From a checkpoint of a small CTC audio transcriber.
Model: log mel input, arch crnn, norm batchnorm, activation relu, widths [128, 128, 128], rnn lstm.
Rows from block 3 of a small CTC audio transcriber, named by matrix and row number. Each number is 128 + 32 x the weight over its row's rms, rounded and kept within 0 to 255. All counts start at 0. Numbers have three digits each. After the name is the row's rms in percent of the matrix's.
After each channel's rows are labels from the 100 clips, of 14976, where the channel reaches its highest value: "loudest" is the band of the loudest frequency at the time of the peak. Only what is clearly more common there than usual is listed. The data: short read English sentences (LibriTTS-R). In brackets: how many of the 100.
# conv: width-5 conv (model.blocks.3.conv.weight, 128x128x5, each kernel summed), inputs 0-127

conv.70 103:168168135060206169126199201116092123135114113074119115094103089171123139117120120135173096143127129095111111143111140176122129129107182136108092145138116118133105208180095107167134163187162178150168086107169118090202137142163151145122129092103143151111134123146102105105164095131120148123182139129149113174137112116113095114192148152202141118163180159127157053145135185170118119130109
loudest: 2000 to 4000 Hz (41); 4000 to 8000 Hz (34)

conv.108 098:155115160057104101176065055093143074095164124155114137123105153127139179129144085136106134118122156150097174069134166087119150136091124098095094143129159096111156157175133147074215103154164110101164134114068118137109133190044143162109121115186144104195150180134181156175132125125172125133156100118134119130147168120114151134120150075100141113108176111162112130171099149170136172142102
loudest: 2000 to 4000 Hz (53)

conv.25 087:061080101131112110170181178140164159121139093091087120116116147091105105100159117111099172127088131110102135174088142136123116148121087086067101110177069147128104143160128192119083100153149097219174137140176126147144120107175141110145098101101133113087130095086132071127142099121136152060114101141062136075091125115059068110117173159101135147142056166115136115120148136094086148099143
loudest: 500 to 1000 Hz (29)

conv.42 089:115137142173103153137118149141054119141167158152109132182133201115199149127134127123142087142094179164116160116136135135122119156145113141115183123137134177174088107120119058115147094151140141079140131158089134144115111107147180122150115134212223167104127147158063075136109109076179166188154102140164123115106098132138097156120126152099113122132107182155066185054174128136161127103124
loudest: 500 to 1000 Hz (49)

conv.117 097:092085176146095147092160108123132145115157166195122093115157128193088164107123142115137099114151172169115109150149111180153122119153162168144074104148154149156126104050209173171176129086187206121141166139145161078091162172127133142132090136181104108148125142161180144153175116158135140109088154128203127104114162110117144142125142106151115117066150106167111116120173104178138074156140
loudest: 4000 to 8000 Hz (56)

conv.7 113:103132132113092169172174134179142140147195137154228116134149186096096129144137139098122159170154130128169066147090152147198131124166116075103126149145111131169167114053185101126186099133126153096132127167201120150126134107145117173146171205134170113149152131113148080118129162141127161087129101120152095135119167112144062146116140109094096129130173151141132204120153102177083109136143
loudest: 4000 to 8000 Hz (97)

conv.34 097:140099164224103145177104059092154127109160123107149114117172145098119114101103113135070136166098154125150152131176113107109129142128175119079131141179163162129124158111116128139119144104121224104104105089146095069115119087066110141149120205117125093135153123175128078081132138095167114170071144117140072148113063136139119167086151175115117123076175117103134137164105066103096139130176
loudest: 4000 to 8000 Hz (46)

conv.84 092:096118157197099109191130120091124179104103146143152078101146199121152100087101153149130102111121147120111155077118154110124168100159102083135121120176138155137119127093148117103176111175158125126212106056110104158149160126136193117158065162155160172043102115131134139069158122137157185163156194133128124125128128131154182161136146135165198126120091138153137122129141161081120142171076
loudest: 1000 to 2000 Hz (33); 2000 to 4000 Hz (31)

conv.27 104:137166149105140113115126129117166057131081101115085157117076143079120140137168155139137042079129079102158125101123135128084100098115105091181157087121113153151081109119077148089096066170166081048089066144166101142151173088135173150115123090144108125107102148098128125109112140098139176125187120120100169115123128123131096074162129144063132117132104085073123183104152085134119078125178
loudest: 250 to 500 Hz (40)

conv.69 108:167151131095130111118202163106151154107149165132110142144153145114147060092135155112172110123180177127111102114126125168162207109121129109127158208185087103147139132118129091137143117189110141095147147096150099149105155120119177140069112069166130169132107109104077107094116105152200149176149180199166152087111117111163086078154085133135199167185121127149098158120111102138135140102169
loudest: 500 to 1000 Hz (58); 1000 to 2000 Hz (29)

conv.113 098:130149128082160086150127109122148133138168164118114137122117102134168133168087146096124133138185143132127079156138113141167103086164142192102094147090166148134121182117131027134158165078142163183155132153193141126059108097132093100105139192086154174103130177159174180085153163157090173214113137107116099172097123149185127165121179124139102108119110131098134115131094119153074137162148
loudest: 4000 to 8000 Hz (91)

conv.112 104:158120131154096146137107087125175084128087127069117126115111133129157135132136162120101099079099155142160154097174141066119135078135121106161127072072099149161174103100127189145070088133176143063089122134112086073105174143131152147118133115155139152104115102223060151086147145137130145109108132124108142158095153100149112179130075153135083098183146104138171191220089110138123122147091
loudest: 2000 to 4000 Hz (31)

conv.43 097:155084133073168097096160163101141074142108104138108134111089110155143175137111177111140086148111087100156163113093115141102168157117157129128116087146097153173158097167127101163136139143154071115158100114134078139126137110151113173176154014089108142196140111120077098164131164102089138063150112132094146158126053216051142136130145111108157155125107154121203141114137125127121129155127
loudest: 500 to 1000 Hz (49)

conv.79 105:171097127086104124104116112112068131152102119138146075161120173100113147160164101140100134152159102142124112116117127166155048160106152130156082123077120112136192092150170142128106093123128176136124173159191133189150132128086140147082061141110157070155094173170095149079142158174064108129115124064089133145137157109129111152086090123162136062132126104143148075194175143111123117081067
loudest: 4000 to 8000 Hz (32)

conv.105 094:131146137111131137175095093116176117123190153102148063108138073167095100161124117109164114074117156093185129125089109119157150211158092133141120141103144126138129175129174157124162163154149148104111152134119219094088152168124178147149156132144188115160096181210118092123201131139152133156134122113174100119094154092168102135132074115120095131131153123164168126088176095132103194168092
loudest: 4000 to 8000 Hz (28)

conv.100 102:126109153173181147046096123134200158124097145178162137151133059109138059121119110120120123130100122106202113139202212167134127143161149185111127157153163061081085092156151150125127119165135146118145148105101100131127126118162145127142101137170085128142149140165145164123152135150175190184118074173171131087092104127180105115138109139124127137166067133128082149107174117154108081105115
loudest: 1000 to 2000 Hz (27)

conv.21 082:157138129190133139117119123134120091132080115101142159183119147110104127115186182140140119118079075112162114091079158140163166129123113179117114118157077116113151165174138161080113091118095130066111117170134158172170217105129121160131117099177098140185133121153130093207189163181121180071134130133089149141157122173142172126175131122050125119151115134063154149176114131159132155121162
loudest: 4000 to 8000 Hz (54); 2000 to 4000 Hz (27)

conv.109 116:194110105128179150080166118118122162148068100187079081161130100119075180082137118121146139120139175127102098129147158193147120112119166102131120167196089135180137131106088131134133119103135168164130092113124131133124120126096130109150119106156097134127086146136079126179121084087168214160116211136112164180039154148053143074190132128118134160109127149145145120146148137108170109111119
loudest: 2000 to 4000 Hz (25)

conv.53 112:110149095140111078120181156178146072133105127152114146093142128076124037141136108096138152047138118095105146168125113135102110133068100153133099115108113032077144127155109143111159131153106133149136116234135168131155094155121111112119088141121180070142117117144150086102097103068144148102197135121085125126105112111101083108145108105117144083098121168125055129123071133134093151190127
loudest: 250 to 500 Hz (61); 500 to 1000 Hz (26)

conv.101 100:144103077119129159097156163163119151173121147173081122074119145126100203133113162105117120106101127133046149102073095117115131166164158146094203073155150188114098136081127131180163136096143138138142075107153119149123126102121094138086119122137195143152082100143154154174167103117157090115136170138123143121187041104141110150164085101118184147193133114140192074094134118114145124157153
loudest: 500 to 1000 Hz (51)

conv.60 103:185139116056127193177174169103148107126147171117078142139137109080059104189171182171123081148077207093167121144116080130097158157210139138091212145133157099149126123141120160118110148104134095153155094064142125107146136102116157150166110143155155171091141144148109117143086068138153113138180132120127144133138115150081081112146151155119112128133115111123110124106112129072069161140165
loudest: 500 to 1000 Hz (56)

conv.99 096:191166083143115135151125114114137177138172110098139108162115107109102092071097141160197116169169129192150136169097126124133121134108095151097129179123086142166139170187161174158146200145125182090104157076098154129162109158137102128115140103122083092102142088149131131089128143123118081108121158092103139141170118174199112175149116122160161152155208136080170113045092078148127101151137
loudest: 4000 to 8000 Hz (71); 2000 to 4000 Hz (28)

conv.64 106:120173117147087124173129155083142087115202125104124107094096113096094178125186127102133105055133124073123098103125165123082102110142175108070110124106118049095148181144161117128190123081174123105122181178145074103108093136135135181078089182144115152118072161116161169121091108107128150092119076103096070147080156167109160114124124114158108168118132154131163080131093105123111110166108
loudest: 4000 to 8000 Hz (67)

conv.106 102:148179107066136129158173190097152096084197111193141093112147084068134085067131188170150069086145132101176162108168145124133109134121129089119125063123166098100130159157096087121088168178077124107121128109162123192118172159140149101134163107130153171168138158107129148065149142123111135110122197192086099092119144128129195126124139145131124109147153154139105112098129137136184116135157
loudest: 4000 to 8000 Hz (83)

conv.17 113:102103150093070131131148103093174154121134105160109122075156139113091203122117103154147198095161138178090144086137202085146123084142085158112104140151155143080131131139151098154077158165158089118142121108107123140119146148103173101147101131144140104154167121214213157159139127155185190065127101126149141110135153049148138128126131127137212149116161138138131152200152143135161104132109
loudest: 2000 to 4000 Hz (86)

conv.15 115:160149109138112105111096131101123157135233163100109049113115101130137141103103200174160127107181098177148106111113101150111153145142098099132135142109154124125133131136155167142167162114184152149102140106137147116122094134055109120122152095104116072120091110092148170101114122142141177123093134105150181079116160130164126131110176077111224156105100101125142088077030105147139113103199
loudest: 4000 to 8000 Hz (67); 2000 to 4000 Hz (29)

conv.59 097:121099105205116149141138111085167173097126126118132219151164103143091133135121130106054085184120052102110159137147140152197111153101060081131149172136118128093134134142171115109079112102119203164090154127122119135187103146108088173138114139138135130128132107143199129115164181146129184138129131115095183092147097141176148143127220150081121162109126146167158142119149148094127123154152
loudest: 2000 to 4000 Hz (41)

conv.72 092:133092136071063099121137116187158172118125135124120146121143160144054129145126086138139139104207141134081161139088132125114150144088136093125134115166130179142145122107063089153212091168116090089148075153165184135134155116178140170163144129138091140156088102178098166168061119149154148082189069111072165130176128123158082126145122134124112077144077148132118160140111105130112181101141
loudest: 250 to 500 Hz (52)

conv.66 103:127155142065050150099185152136139153114132098140088093072070117162102155139097102101177151086122076095123074121110156112105136119192093136097106147117133109124123082141110162095103118117112135177111120113120122127147106137152124097161083067124120123144056161119155043166099077085102142146160129162114140062138132140112085125079154091104104133095106100102052079103207107091101134124115
loudest: 250 to 500 Hz (33)

conv.49 094:159136147167147157132122132173121101113142084107087064097134073162117090110114167170081142185083071106121115105139150105136061094049133128143139150123071098095217112092150046131097136096107133098076135097123148136147139180131136112091116208094184100130126141134099172135106099128128097185120109128111159132099144129152178164148152114118131088099118108114076128176113145158062099121154
loudest: 250 to 500 Hz (61)

conv.57 104:136126128142201139090134201138136133113152165184124160152177065110157155144183193152105104116107101109122109094086161138160144151135097100155100144102162113084170152077130162189064192092192099168072168126094146076087140114100108125141108118171190146146136144143116121125144180118130183095137148098159163082116175154119177112122118095143123135167113131157079111127153160133140080112179
loudest: 1000 to 2000 Hz (64)

conv.95 095:142167123145111131085115167129097107206128066121112110164137144104142157180137160155120161139174144108122123122162125098057161148092177162085142107130169139081165133145121180099123157138098144126122135106126059093108093118127118154126104147118079186156146184114138148141136043164104151123123103147139163102136183141159201120115116090143032119140088160098160147151173132160191061092156
loudest: 2000 to 4000 Hz (45)

conv.44 107:117114109135110150147197170142172109130221203201164140114158101118085142154113153163138089103187112152115098142139102164145107110162115111203100161139107136132177156136175104130149113104060148172088087153173085139155107107081152165082132104151171113156083134158128108128086129175104161146152101145196104091124045131107107111120132134128080095094129082124082113112119103118117114161104
loudest: 4000 to 8000 Hz (81)

conv.35 103:163135143142071083196101035157105089134136142105118113168121159054112149130177126148077119106093129129095175156155079108162112133152131110135109092136183152177133166097182098105186134162142130179119148088162159106096158153090143093109144159077108102130122134213141096161129105182132139191135064159119082073162163091089128120135142129126125093130168124166148096097136129124122138093091
loudest: 2000 to 4000 Hz (76)

conv.31 100:138144124127119076155104098170128079170112122093124149110109087161166124088136091156127101089122074150148150145097120116126151087099125112109180169134053138111177113180146149171131144169109106103169159178120133118095151195125107141078150094089219104135198132121123153136106160184140187139116090144137160132082167191212165146100077184142105115120152168109105167164119116147105138155125
loudest: 250 to 500 Hz (45)

conv.18 098:089141098091097182142167125153140104123198135134135104088115112091142193099096101153153163125146144184135078132055184200170129069131120158130133130092137178139170154170186121121114149136138172144159146163153104152115185148164146136114211122155184144115153086096155107152143098171106162111132162101133097108148091191121120142074137110055108143149137176130167119120117152092135109189110
loudest: 2000 to 4000 Hz (42); 4000 to 8000 Hz (31)

conv.91 103:109153079165129130105176137152116089160147117176116078145097156074101109088142113095086114091137151117111109125158133132116136179087112089123088160095126051105126171086107143128181092173161129199132127124117144151110104139150154134156094079137183151197118210144176175119089101116174121122182168138132131125154100117143115156129035180125174141121140140159117185129105084162088170137083
loudest: 500 to 1000 Hz (32)

conv.103 096:121101125147098134150127106180084103144050170109125074086104078080139125173158112164150108095096142131088078179114180106103147080177096138162148125182120101084091154157095184083181149163123110135170118121073115130134149154113176202135132127118105148145099121133092197145126109147108156075152143109166180137146137227087146166146126113119087132109137137125135104098107182118172168111127
loudest: 250 to 500 Hz (53)

conv.29 087:177152147152161143162151126086092140171125131091125130157094147120164154140140111187157062133101086123121116154116154140106043117134074071090156076147067155146198183186156223164109139154148184143166096132095124148143177122120108141109077131110126111098173158127117081123157094074150188146110101131134157106166167146185138150094094135128100101099148098104130098131134184119132127089119
loudest: 4000 to 8000 Hz (49); 2000 to 4000 Hz (43)

conv.37 108:157118158113084120103078102105193140050160163114132129165139136100131106097156106161147114086164136161080124101166122120134070119163197072164122121131121064089108163191102145169140181139111102085076133134168129116116116121144110180177174149150077137142105145156172232160093120114172145095129139130070185128129102110139168147139162178186100140124119100097160127148123129141094097116123
loudest: 2000 to 4000 Hz (76)

conv.120 098:135203173161166081094122144095146153099147154139144172122116117117099106119127179063087088128104098108175095149112092127113125135178107145150127142113068127069119090170163120141135109131120067044138129198205114108131104125102110071123139154084097153140091098082112172133139202133133131142128139173092119118099126135149074119214114160141157156115124106133108180122102141130122075103196
loudest: 250 to 500 Hz (45)

conv.111 101:142092111146114120092150082109213195095149134162142138171166111096114152121090116154156111175182112140130187164124106110178130177139157186116106081120115134140106138086151099128144168085104167177104121139124135140118172164159124166078141112116143128108126072113069110145141136093140170171136124090127116122110054141194136112107255107107145081129138154093122123119088119132130188089144
loudest: 2000 to 4000 Hz (37)

conv.12 093:124145098120101081149127156181155112153177116138089113127081119122084123109124178156170049140129129064149139106087144161120111131129140092157166118064152113096233107169143147112113096126169179100124149091130184155106199094150131135152120110181140089123184175088093123114152177147105158174138131077107163116089117112061143141134106122110107109124179178121130137067168124179107165108114
loudest: 2000 to 4000 Hz (28)

conv.75 103:152127163108128133186191160105130180084126070095124115179152122160128069146152105151120103113214169112140092126158156148154140163138150092210163152135129078151096146134148074130111139108096117076143129199196136128141142117139144167122114164138146133109125120168184109148175203164125124099158081101167127193101114161128104130136134104146055066116158162135125092123135138136134072147176
loudest: 4000 to 8000 Hz (95)