config.toml
model = "CTC audio transcriber"
n_mels = 40
tokenizer = "char"
bidirectional = true
rnn_layers = 6
optimizer = "muon"
orthogonalizer = "newton_schulz_5"
final_lr_fraction = 0.01
Rows from block 4, named by matrix and row number. Each number is 128 + 24 x the weight over its row's rms, rounded and kept within 0 to 255. All counts start at 0. Numbers have three digits each. After the name is the row's rms in percent of the matrix's.
# weight_hh_l0_reverse: LSTM recurrent weights, backward direction (gates i, f, g, o stacked) (model.rnn.0.rnn.weight_hh_l0_reverse, 768x192), inputs 0-63
weight_hh_l0_reverse.219 089:107107165100122102138092122153143130071156162117137111095125147132133117144086129111082156115122119140088116153159170104139118124149125116111115113131088155121112127140131138102111105102115113
weight_hh_l0_reverse.220 095:124130136123123130136135162105163137116117082118091157116123176111147137082102119104122090164116110156105107116169159164092125106155154127154120091120178153100116097141125128127145121123116108
weight_hh_l0_reverse.221 105:144153157153139119159103122131116158167139134134148197145188109154169143117136110141164180160142120143137128106147141081110147102090128141141163126126125136069131159113144147114125112132102150
weight_hh_l0_reverse.222 110:162106120127142158169124111146122122159161118141134141141135152167105126130156141112142128215103168176140154144182108119120156160095134102123143126172125116154124127151117168132117112076111104
weight_hh_l0_reverse.223 101:127083122112152128128194158163102134148102131151144111162132119121135076072153140132133123137179150135117151114137133161101164119124135138123169150115120142128152124120126119141117171102159128
weight_hh_l0_reverse.224 109:120115119118155109127127144119172113154111163128139141132166168132091134130116103128120165152130150162121126139122104134131144098101142102172138142154134151120127149095108157173152105148129146
weight_hh_l0_reverse.225 092:155181155117125108122074110139113081149131105127142109141114158145099119115137151090111115137168121088096123108178097117144121129159111136128114093138102139145145137131154123094123122172141140
weight_hh_l0_reverse.226 095:135122134144156168123108136152134117106122146154100121123072131133125139115105126132125103137111131128114077133131124123156174102061150136115129149121103146130199136102109119130103123090135114
weight_hh_l0_reverse.227 108:108096138085115195125126156142114160095156123151113130115159133114141115109150097142113181140105117116136085140126123127115092144130106109109130135121109134126111142167133141120126112144141131
weight_hh_l0_reverse.228 097:117184159124093123126152162098100116110165126128152149128126099133126135167101110117101128131127139132117117089105158105133149123112138130122080174083119119157153116147143118144110118129126084
weight_hh_l0_reverse.229 094:106101102125131051106139146105140090124136134109143146121156110146133153113075097132125177087148099140097121164101116114155121146149124101142089087090125159115118136171117124110102095104151188
weight_hh_l0_reverse.230 100:104128157144108121118126123112149079133145118119141123080109092153124114148102140124141120124113130121150121149085152092103107141114134126145163151164113101093111189144085117154097159135121110
weight_hh_l0_reverse.231 111:107146137113181138181108127135111138114125116111140121151109113097155148106144142112125132150175136152127123101167127131130109148148138141125096122181148168133181134088161142142118097136094119
weight_hh_l0_reverse.232 097:127120123103134151146128196154121088191127141193108088116151093120123138106100144142160152159121130175137136085089148138163147159125113168131130140111137130133115110133124145145136110129158117
weight_hh_l0_reverse.233 106:126172095151115130136117081153128155128174145131139134128112139087152095114151093153139114104092097113115109137141148152088140149117103132143126146134115116144134106114194158130129109104120095
weight_hh_l0_reverse.234 101:105106167129109135154130153134103148126134154141157125133154073122119085109091103140115081148152132149110148120187123125131123108151120181152130151156135127138140129127139154119114145099132150
weight_hh_l0_reverse.235 115:158108099147122171133120090162159134124131117173099132134146120110160163171136114110122158127133081068090138143115169115105180152094107163127140121134135070111125109094134131157093171136145109
weight_hh_l0_reverse.236 096:165127177144186167122129117110140148108151116161112124151113073114106109192142139165133121151098110126096123135123151130157159132108114133148128124115126071110157081137102114144122185130177116
weight_hh_l0_reverse.237 100:136150125158125129160141158106102145089166127117141070124144084160151126114137128115109129103093126122071123134125163165120113148122169064114147143124099135137140095102140112154132169159149115
weight_hh_l0_reverse.238 114:137136171102080124122126122150118144112134142116125130132097103154148121089127106130188136158163131114112111121111134112115142164143100151060148115161149125155105095077183072089132156127162074
weight_hh_l0_reverse.239 109:110113117111098166088115118146121124147135112090118114140174098182096112173108112162098135133135175150158081116120145112146148130145111083152060102125144137141146144120134124116128104115127099
weight_hh_l0_reverse.240 092:101153166099172154102118126116135122157157103141112140106116114136150097128143145148134089127140143127133159141146097126095095150151126083130143125132116136119116066128131114100137117151157136
weight_hh_l0_reverse.241 094:090129128135133125135118107078146120130138123129168121108123113146164146182128161126119124140130124118114089123094113137132110160113106140136108124107068151161088130124113116178110170139134137
weight_hh_l0_reverse.242 102:120105128138094121102133102123114118113113169135093129171125101209167148095143122142124126138122146132107105132184161153089171158074107108150151139153101145094134123154144132155162102147112160
weight_hh_l0_reverse.243 117:141163107152115149130133122143128095099131102105085163150142115153157131111131102089164107132141130099120138137105166101143112141196148141139115130142173163115121131139113110108157095120138074
weight_hh_l0_reverse.244 095:086095124153139129144146142107108136142116141112148138106098105190113113114096161115126108183104141138140079115114121167117182135158159163121145126135125121128106061077129084100106119111137142
weight_hh_l0_reverse.245 093:195158108153108104131179108115121106133124143102147146119107134143124127148142109112168156111112101131130100128121102145097125146130140141176127118157094081123132074120112134124172129125103125
weight_hh_l0_reverse.246 099:158130125124099101176137130098088111149138167123163128137090124163095068090131167123110142144129120129081139108127150132105109168082140160107144133142147129144147089116146158124114099146154118
weight_hh_l0_reverse.247 098:158138135101173144145154100136137161094183121097117171116149127135148143113116088158158071106138138116125107109092123117147101095105131123127184128147132131130119134125098138138116136140127136
weight_hh_l0_reverse.248 134:108114165146108141127112132129154194131119119104165125152141132151112129166108111138167069226129139139109122164148130069132103179121163131143114107142119124156137139078167133140127117116118135
weight_hh_l0_reverse.249 100:133133114097133161095134113093139148105118156138119135113111128144097109127148148115180128159094115156118158144141172122122124087168136126097132146113176151138167113165178095130139098166131110
weight_hh_l0_reverse.250 093:074173158144115150088118129140133149117131108111137085153147128147092126128117162138114135140151177146170119101094141182162122139160116079108176133184122118135143122135123131164100140116084126
weight_hh_l0_reverse.251 088:113108104160157110111180104156111098128148163152142101148155130129117112127133138178128102146160137141111126144108130086147157112101138113112107110157138104149121121178141106129161116099116135
weight_hh_l0_reverse.252 109:075169150100110112144039137112124155114170154147124122144173129112140100120102146125137106146175107131133175141109116115142119162126082128129115171154100137093122116139108178124116136147159143
weight_hh_l0_reverse.253 099:127181142106143098093113133130136131073147110122169109121128113105113116136107087148101130120106138169143190060123153136110123097117148090122136122109115157143092146112093163106130124150112125
weight_hh_l0_reverse.254 102:121140119099121159165153097111093106112145117150155140157098116092145153071109114094117128143110077105149157115122105121150119107102172145123160125141138134136114118131134116133106137116072124
weight_hh_l0_reverse.255 105:098161129134131094123145145162137076091134168114126135112132159109131112114124157144118143148174145157144117130121108094155131114097117090106113097114142153108114139122149094150131129121125082
weight_hh_l0_reverse.256 103:128126129126152216121146084147146111127139114162112117090128155094143136166131120144092113162103177133129124138174118115131088131133124130119115091146132130071161129139096160136184148131127125
weight_hh_l0_reverse.257 112:080137153142116115155152100150148133156100140133101150129098144089092099142123146133168144108137110101113127136088134086181107128169147117155111132130136102153168116117105195123128153116127131
weight_hh_l0_reverse.258 091:149137127078114147125107144176139124134149211137160157109131159130127090109135112101073174140149129129088080124154113133148123119110094128113108138120145078080110131166119117147129147114096144
weight_hh_l0_reverse.259 096:127130135134112175124138134100095106104093154056090117135126115182093155160113131147180108168117150142157098124132159145121106150149166149107135097128133147126137119124136134121164113159105086
weight_hh_l0_reverse.260 108:134119131176113065159138121135089172111078131121159177159121157123119130148110129143183153125147151137181132135102119165119159130188101105148114135138129118151106108144147129165100149133129148
weight_hh_l0_reverse.261 112:145140122149140170143177145160132173110092133127105154137151132111112152115145106099127106112138136162148112122148163161123185130122111124097130126124122099110143138125106117108124121141154112
weight_hh_l0_reverse.262 114:121161142116138131139126087137154083154150146103139094074163090087108129122139151157119158145182156104109075116092124176146134129127126117140116121119143120150140097161138136115147122099173116
weight_hh_l0_reverse.263 114:149168155106121128149119136143171124119136105054128116163134124151114125138164142131110122140088077138131096098121134159157094092101119131139085127110111120140104137140092148117093128121150120
weight_hh_l0_reverse.264 126:148119158173108126113135120122112068131138126085128146102146118113198139132130120150134131138151147107101149117112146130147119144115105136133114179127147180132106139114092138145145158134141149
weight_hh_l0_reverse.265 092:074137109101083135133096127124129155099118103122100110140107170134157145134109113083112116118128154131085162130108091090145072123114099113103135119122160150113139141150132087158126162140111071
weight_hh_l0_reverse.266 105:121126141161158137166116144093105145120143134140162126111150177167158151149144095199113125172131121124110138154126152108104150158149095122111137106126131121128102115103105141109079096118098164
weight_hh_l0_reverse.267 091:107156121116187137132147146171127081120133122114139122127109137126098118125149106137129092110096132130079106118138108082108130157197131109105117090098120128119131132129131160136110138092117089
weight_hh_l0_reverse.268 086:154133192136132140131086154137147157097156116129155083104117130119160120130080112101147129091156109102110109089173117126100155126128136164120148096136158188111121123126116118126133128145101105
weight_hh_l0_reverse.269 095:136164104157106130119160171129160113137141118181121117131103102110134165125142137147137144119134121137122150157132153138143151136110165138100088104122131134155108101116110165147066103124090180
weight_hh_l0_reverse.270 102:121072098127151106117138131051113165139173127151115141087138140123132128146133118125172101140174103119138149123152162122095171054063143134153134106058120140091155121102146125134117152094119131
weight_hh_l0_reverse.271 111:152106107148116123109136155124098139142150132134169183131128135112125104150133130166159137148113113128130118111141115104144122153133169129095131118105112124112114063122164163087114191143108108
weight_hh_l0_reverse.272 089:123089112098140145092117113104140162155135116121134155118075119161121131115160139162129100140125126170090122081137150128111160177109150146105151126123145118142107171090131145152151140132184081
weight_hh_l0_reverse.273 085:111091141102120119140130093147158125167126138117095146138119106145116174132126130090113128147150115132112141157136125149151108110099104115152124098127116139113144114102128120166104151141089080
weight_hh_l0_reverse.274 104:156138142149083103117102156126126157149127131115146158081175181115110110156159057159140139109173146136091128151167111094160137147086106110117148152136119127138158119106135118155157121119137114
weight_hh_l0_reverse.275 126:126107121171123076101109102112125179121149139112107141101147168141104112089147101122146065124129163172148135145130116147161177148107150105140155108111127148106130113145139075127128136088122124
weight_hh_l0_reverse.276 110:154140144135116167143153127129118107153098155129108087120092143131143107099079162108115183124143139140138066111139156134152135104131155123119146132121143096153141131139105124134120118131113142
weight_hh_l0_reverse.277 106:161113231155124108098132105110123151102157083089173126125086114157137153097154106131132122113131096136138131134136142155151104124089111112128124137098104145152135137107173146056126115122067097
weight_hh_l0_reverse.278 108:141152161144174146160149134127152134098098165125175111138108149121140178151128159148117180158119128149141105115121103133140128156120127130133108121122144150137098135126126162124110129086141134
weight_hh_l0_reverse.279 103:171139153095157093166109117132098112136176173127121138101142144164150160112097154134127135135128150151125139105128141141115122106150132139113137104158109136131139149111107104110096120087151135
weight_hh_l0_reverse.280 086:126127163125131156135125123158139140136097114123070103112113110183121100168129131122080125144113109111119078144099154078107168114184094094107132153118164137121160077101115147130136136122164113
weight_hh_l0_reverse.281 101:144107179097065135132122133113177127145118131110130134156122193146083104108162089151090122124172139145117141084120138137163152125190165160126131134182107182144161139090150132118132155122087088
weight_hh_l0_reverse.282 093:134120139133105107099125112138126144092144108108123096102105089162085107110112132105103112120174099157140159142148111138124104125116148090106117142181074098117097081139146125122171117141150106
weight_hh_l0_reverse.283 096:095115138144109112140136139146090128109096155105162126169126094069131105091079129130109095127159121156117141097128125147157165137129138092108118114157113155156131117117080106107097098101121121
weight_hh_l0_reverse.284 094:134146112102093110150119147139131141134127158122128113106137165096158129101131145126102144128115095082127129149130114146106150183136109123141138108159117163129120169118152145101116100133143097
weight_hh_l0_reverse.285 102:146108144124149111130124160114121129099106117128092083107150087147136134131088094155154130135110153144114170127099156085132134104141142127131162149102125180173154078135153166141138081143157115
weight_hh_l0_reverse.286 104:141188140102168123110149151130126137156128147136069124132150167142121151145147104148113077152117137110131118158149127161142139106106110137156133121184140139110093137093123130138135118172121119
weight_hh_l0_reverse.287 115:162138168062127105182194082105136086107124134084135150143116129146126080157110150113128126105175149119128132150092136162109090115146124113153141124102147096137142099154142089105116091153110108
weight_hh_l0_reverse.288 117:113112105118113125137131125118129128138090132071117138112144115095100101117075104129141120137143136125118107080140197140116113138107120115125144118098100139118114140137163115126090145140132139
weight_hh_l0_reverse.289 106:153093148112077092134162129143107129085143134140087116153125172112129126097110129143096099142113127129154108099171108157129146140161102133134134098132152108098115100162109145153101175152151115
weight_hh_l0_reverse.290 087:098124204162133146125144137144125107156118118083124132103079094148137127112165134107129127122146118182136121165122133103110158100153134125092073118124088109131158136108064100141147154123110103
weight_hh_l0_reverse.291 094:152123168137099105151166222111076175134114103156137181092125157134156105120166174121107175114147113141119096116140091131151143123142150107150086131133114161128148145157079132169111095114153132
weight_hh_l0_reverse.292 084:113122105102149102143134100158108129129149145096097081136139106144093110136119124117142133135112107120108131147124108143122151115145147084069124109128142162129143117163110096139185139119168129
weight_hh_l0_reverse.293 096:119160141123149112143144162115131125145149104114149115115116134097115136131143112143136088132165137176151151108105141116150110062153105138115107138091141135125142139132165105166169113104110151
weight_hh_l0_reverse.294 098:137125150135098132145142114162123145145119103085136102098131156132143129098141136117117164153145099148130171148145091107169123085113133172080165170132113118124190122065161131121173122139113091
weight_hh_l0_reverse.295 108:138125148114073141140158148128089135166106150090162121132143170139124157114116181156134153150135112141104147144124143110120161179117123120138124141126096103150112074138129086097086133080104147
weight_hh_l0_reverse.296 100:116177209096090105180144125139135117136146116142154088126114133134120138130116138124136159161165124138161129128115119129095118107098102131141127121133155152091105114127147128123111139120121121
weight_hh_l0_reverse.297 104:159167140113099100122089159137125128102134139115135134150101093138126165137124151136161123133127133145141116141100182156091115142159109143106165142128161093135132091102081151105113158090121122
weight_hh_l0_reverse.298 089:114133102186136111142159167114131133081092109105121128124127125084129133151114148103102107137115129131114138109143105115152106117105118110119146121109121118135133134120100150154139080108142136
weight_hh_l0_reverse.299 097:168148144146096129139172142125130126119138153101139133114136141114117130093072148141124129171133141110106132081111138142130089125135128119115129163113161175116111110150166096163117123104142110
weight_hh_l0_reverse.300 103:161146136101156139180141092121112102123141137079109116147130131147098092124110145128150119147187161131133132129135126192111199150151154112144107136124121127113147123062115149159150118138124129
weight_hh_l0_reverse.301 098:111142109102085121142092163153131140143165115141146120115144095151124169097133088089103138151153112138147117179154133159151105148121108181125118167110140105153110117114077101119147120109141151
weight_hh_l0_reverse.302 099:180133135116076170119131137110159170123113112110130116116146113175121134127097142134094137113128185157133144147151133131131156118119135147152169143106121110167148152107100138125106164100141146
weight_hh_l0_reverse.303 094:086192107102118139127148127143124117125127062107099122146128138108128126103168164124121090103103143105129137111140131113118139107069130129113104124141136179138142144140134145175162110112146118
weight_hh_l0_reverse.304 091:142104145122142091140091109129142132104145126131176113123098114111141123150072077113130156125123107128164126183142125087126131175181112136097153123120117146141107156107143167146129129108131109
weight_hh_l0_reverse.305 091:158170102081134119116101127097129147108136122119099120152128141124115137114149136100075116137111127142099134133140118129163139199147167134122155110107153115125160061105167098117135126119140125
weight_hh_l0_reverse.306 110:146104061135136102153139133128107145137108098155114078122115126134143175134116070139101142142115079152125132147128155163127135097149126166131118145119159134155146140112136138120124118111122091
weight_hh_l0_reverse.307 104:140157146116120129093125130099124103073154157134130093113150133129152131136151141120141160124179103159122141098119137117108116122149114093102112136129100149126149151143097114118163091125113151
weight_hh_l0_reverse.308 101:108106136125119136139090124127117125129121091090141159140135107143150113128129113124113098136167090153143149099132090145150094132089106140126103118120102124141118150151084144132121181149130058
weight_hh_l0_reverse.309 091:108112133132101133152137139109132132151140106136107161142104099146133113123115109106155140122145104144160133162121125134154160109148120093163093125130096127117132130137176132120142119139134141
weight_hh_l0_reverse.310 101:205158149142137119149140164118130127120132099133143105111160146156137170143109109151143102150139130160116117090126103193111137071110117152126101149168123134098106112096134082127100103116093128
weight_hh_l0_reverse.311 090:144158131131116151137111124076104150105115147151135096168176147119111139162174104125129123120116098123153167129177125152140103159176130163127110131118131077135131121099115143173134102120134146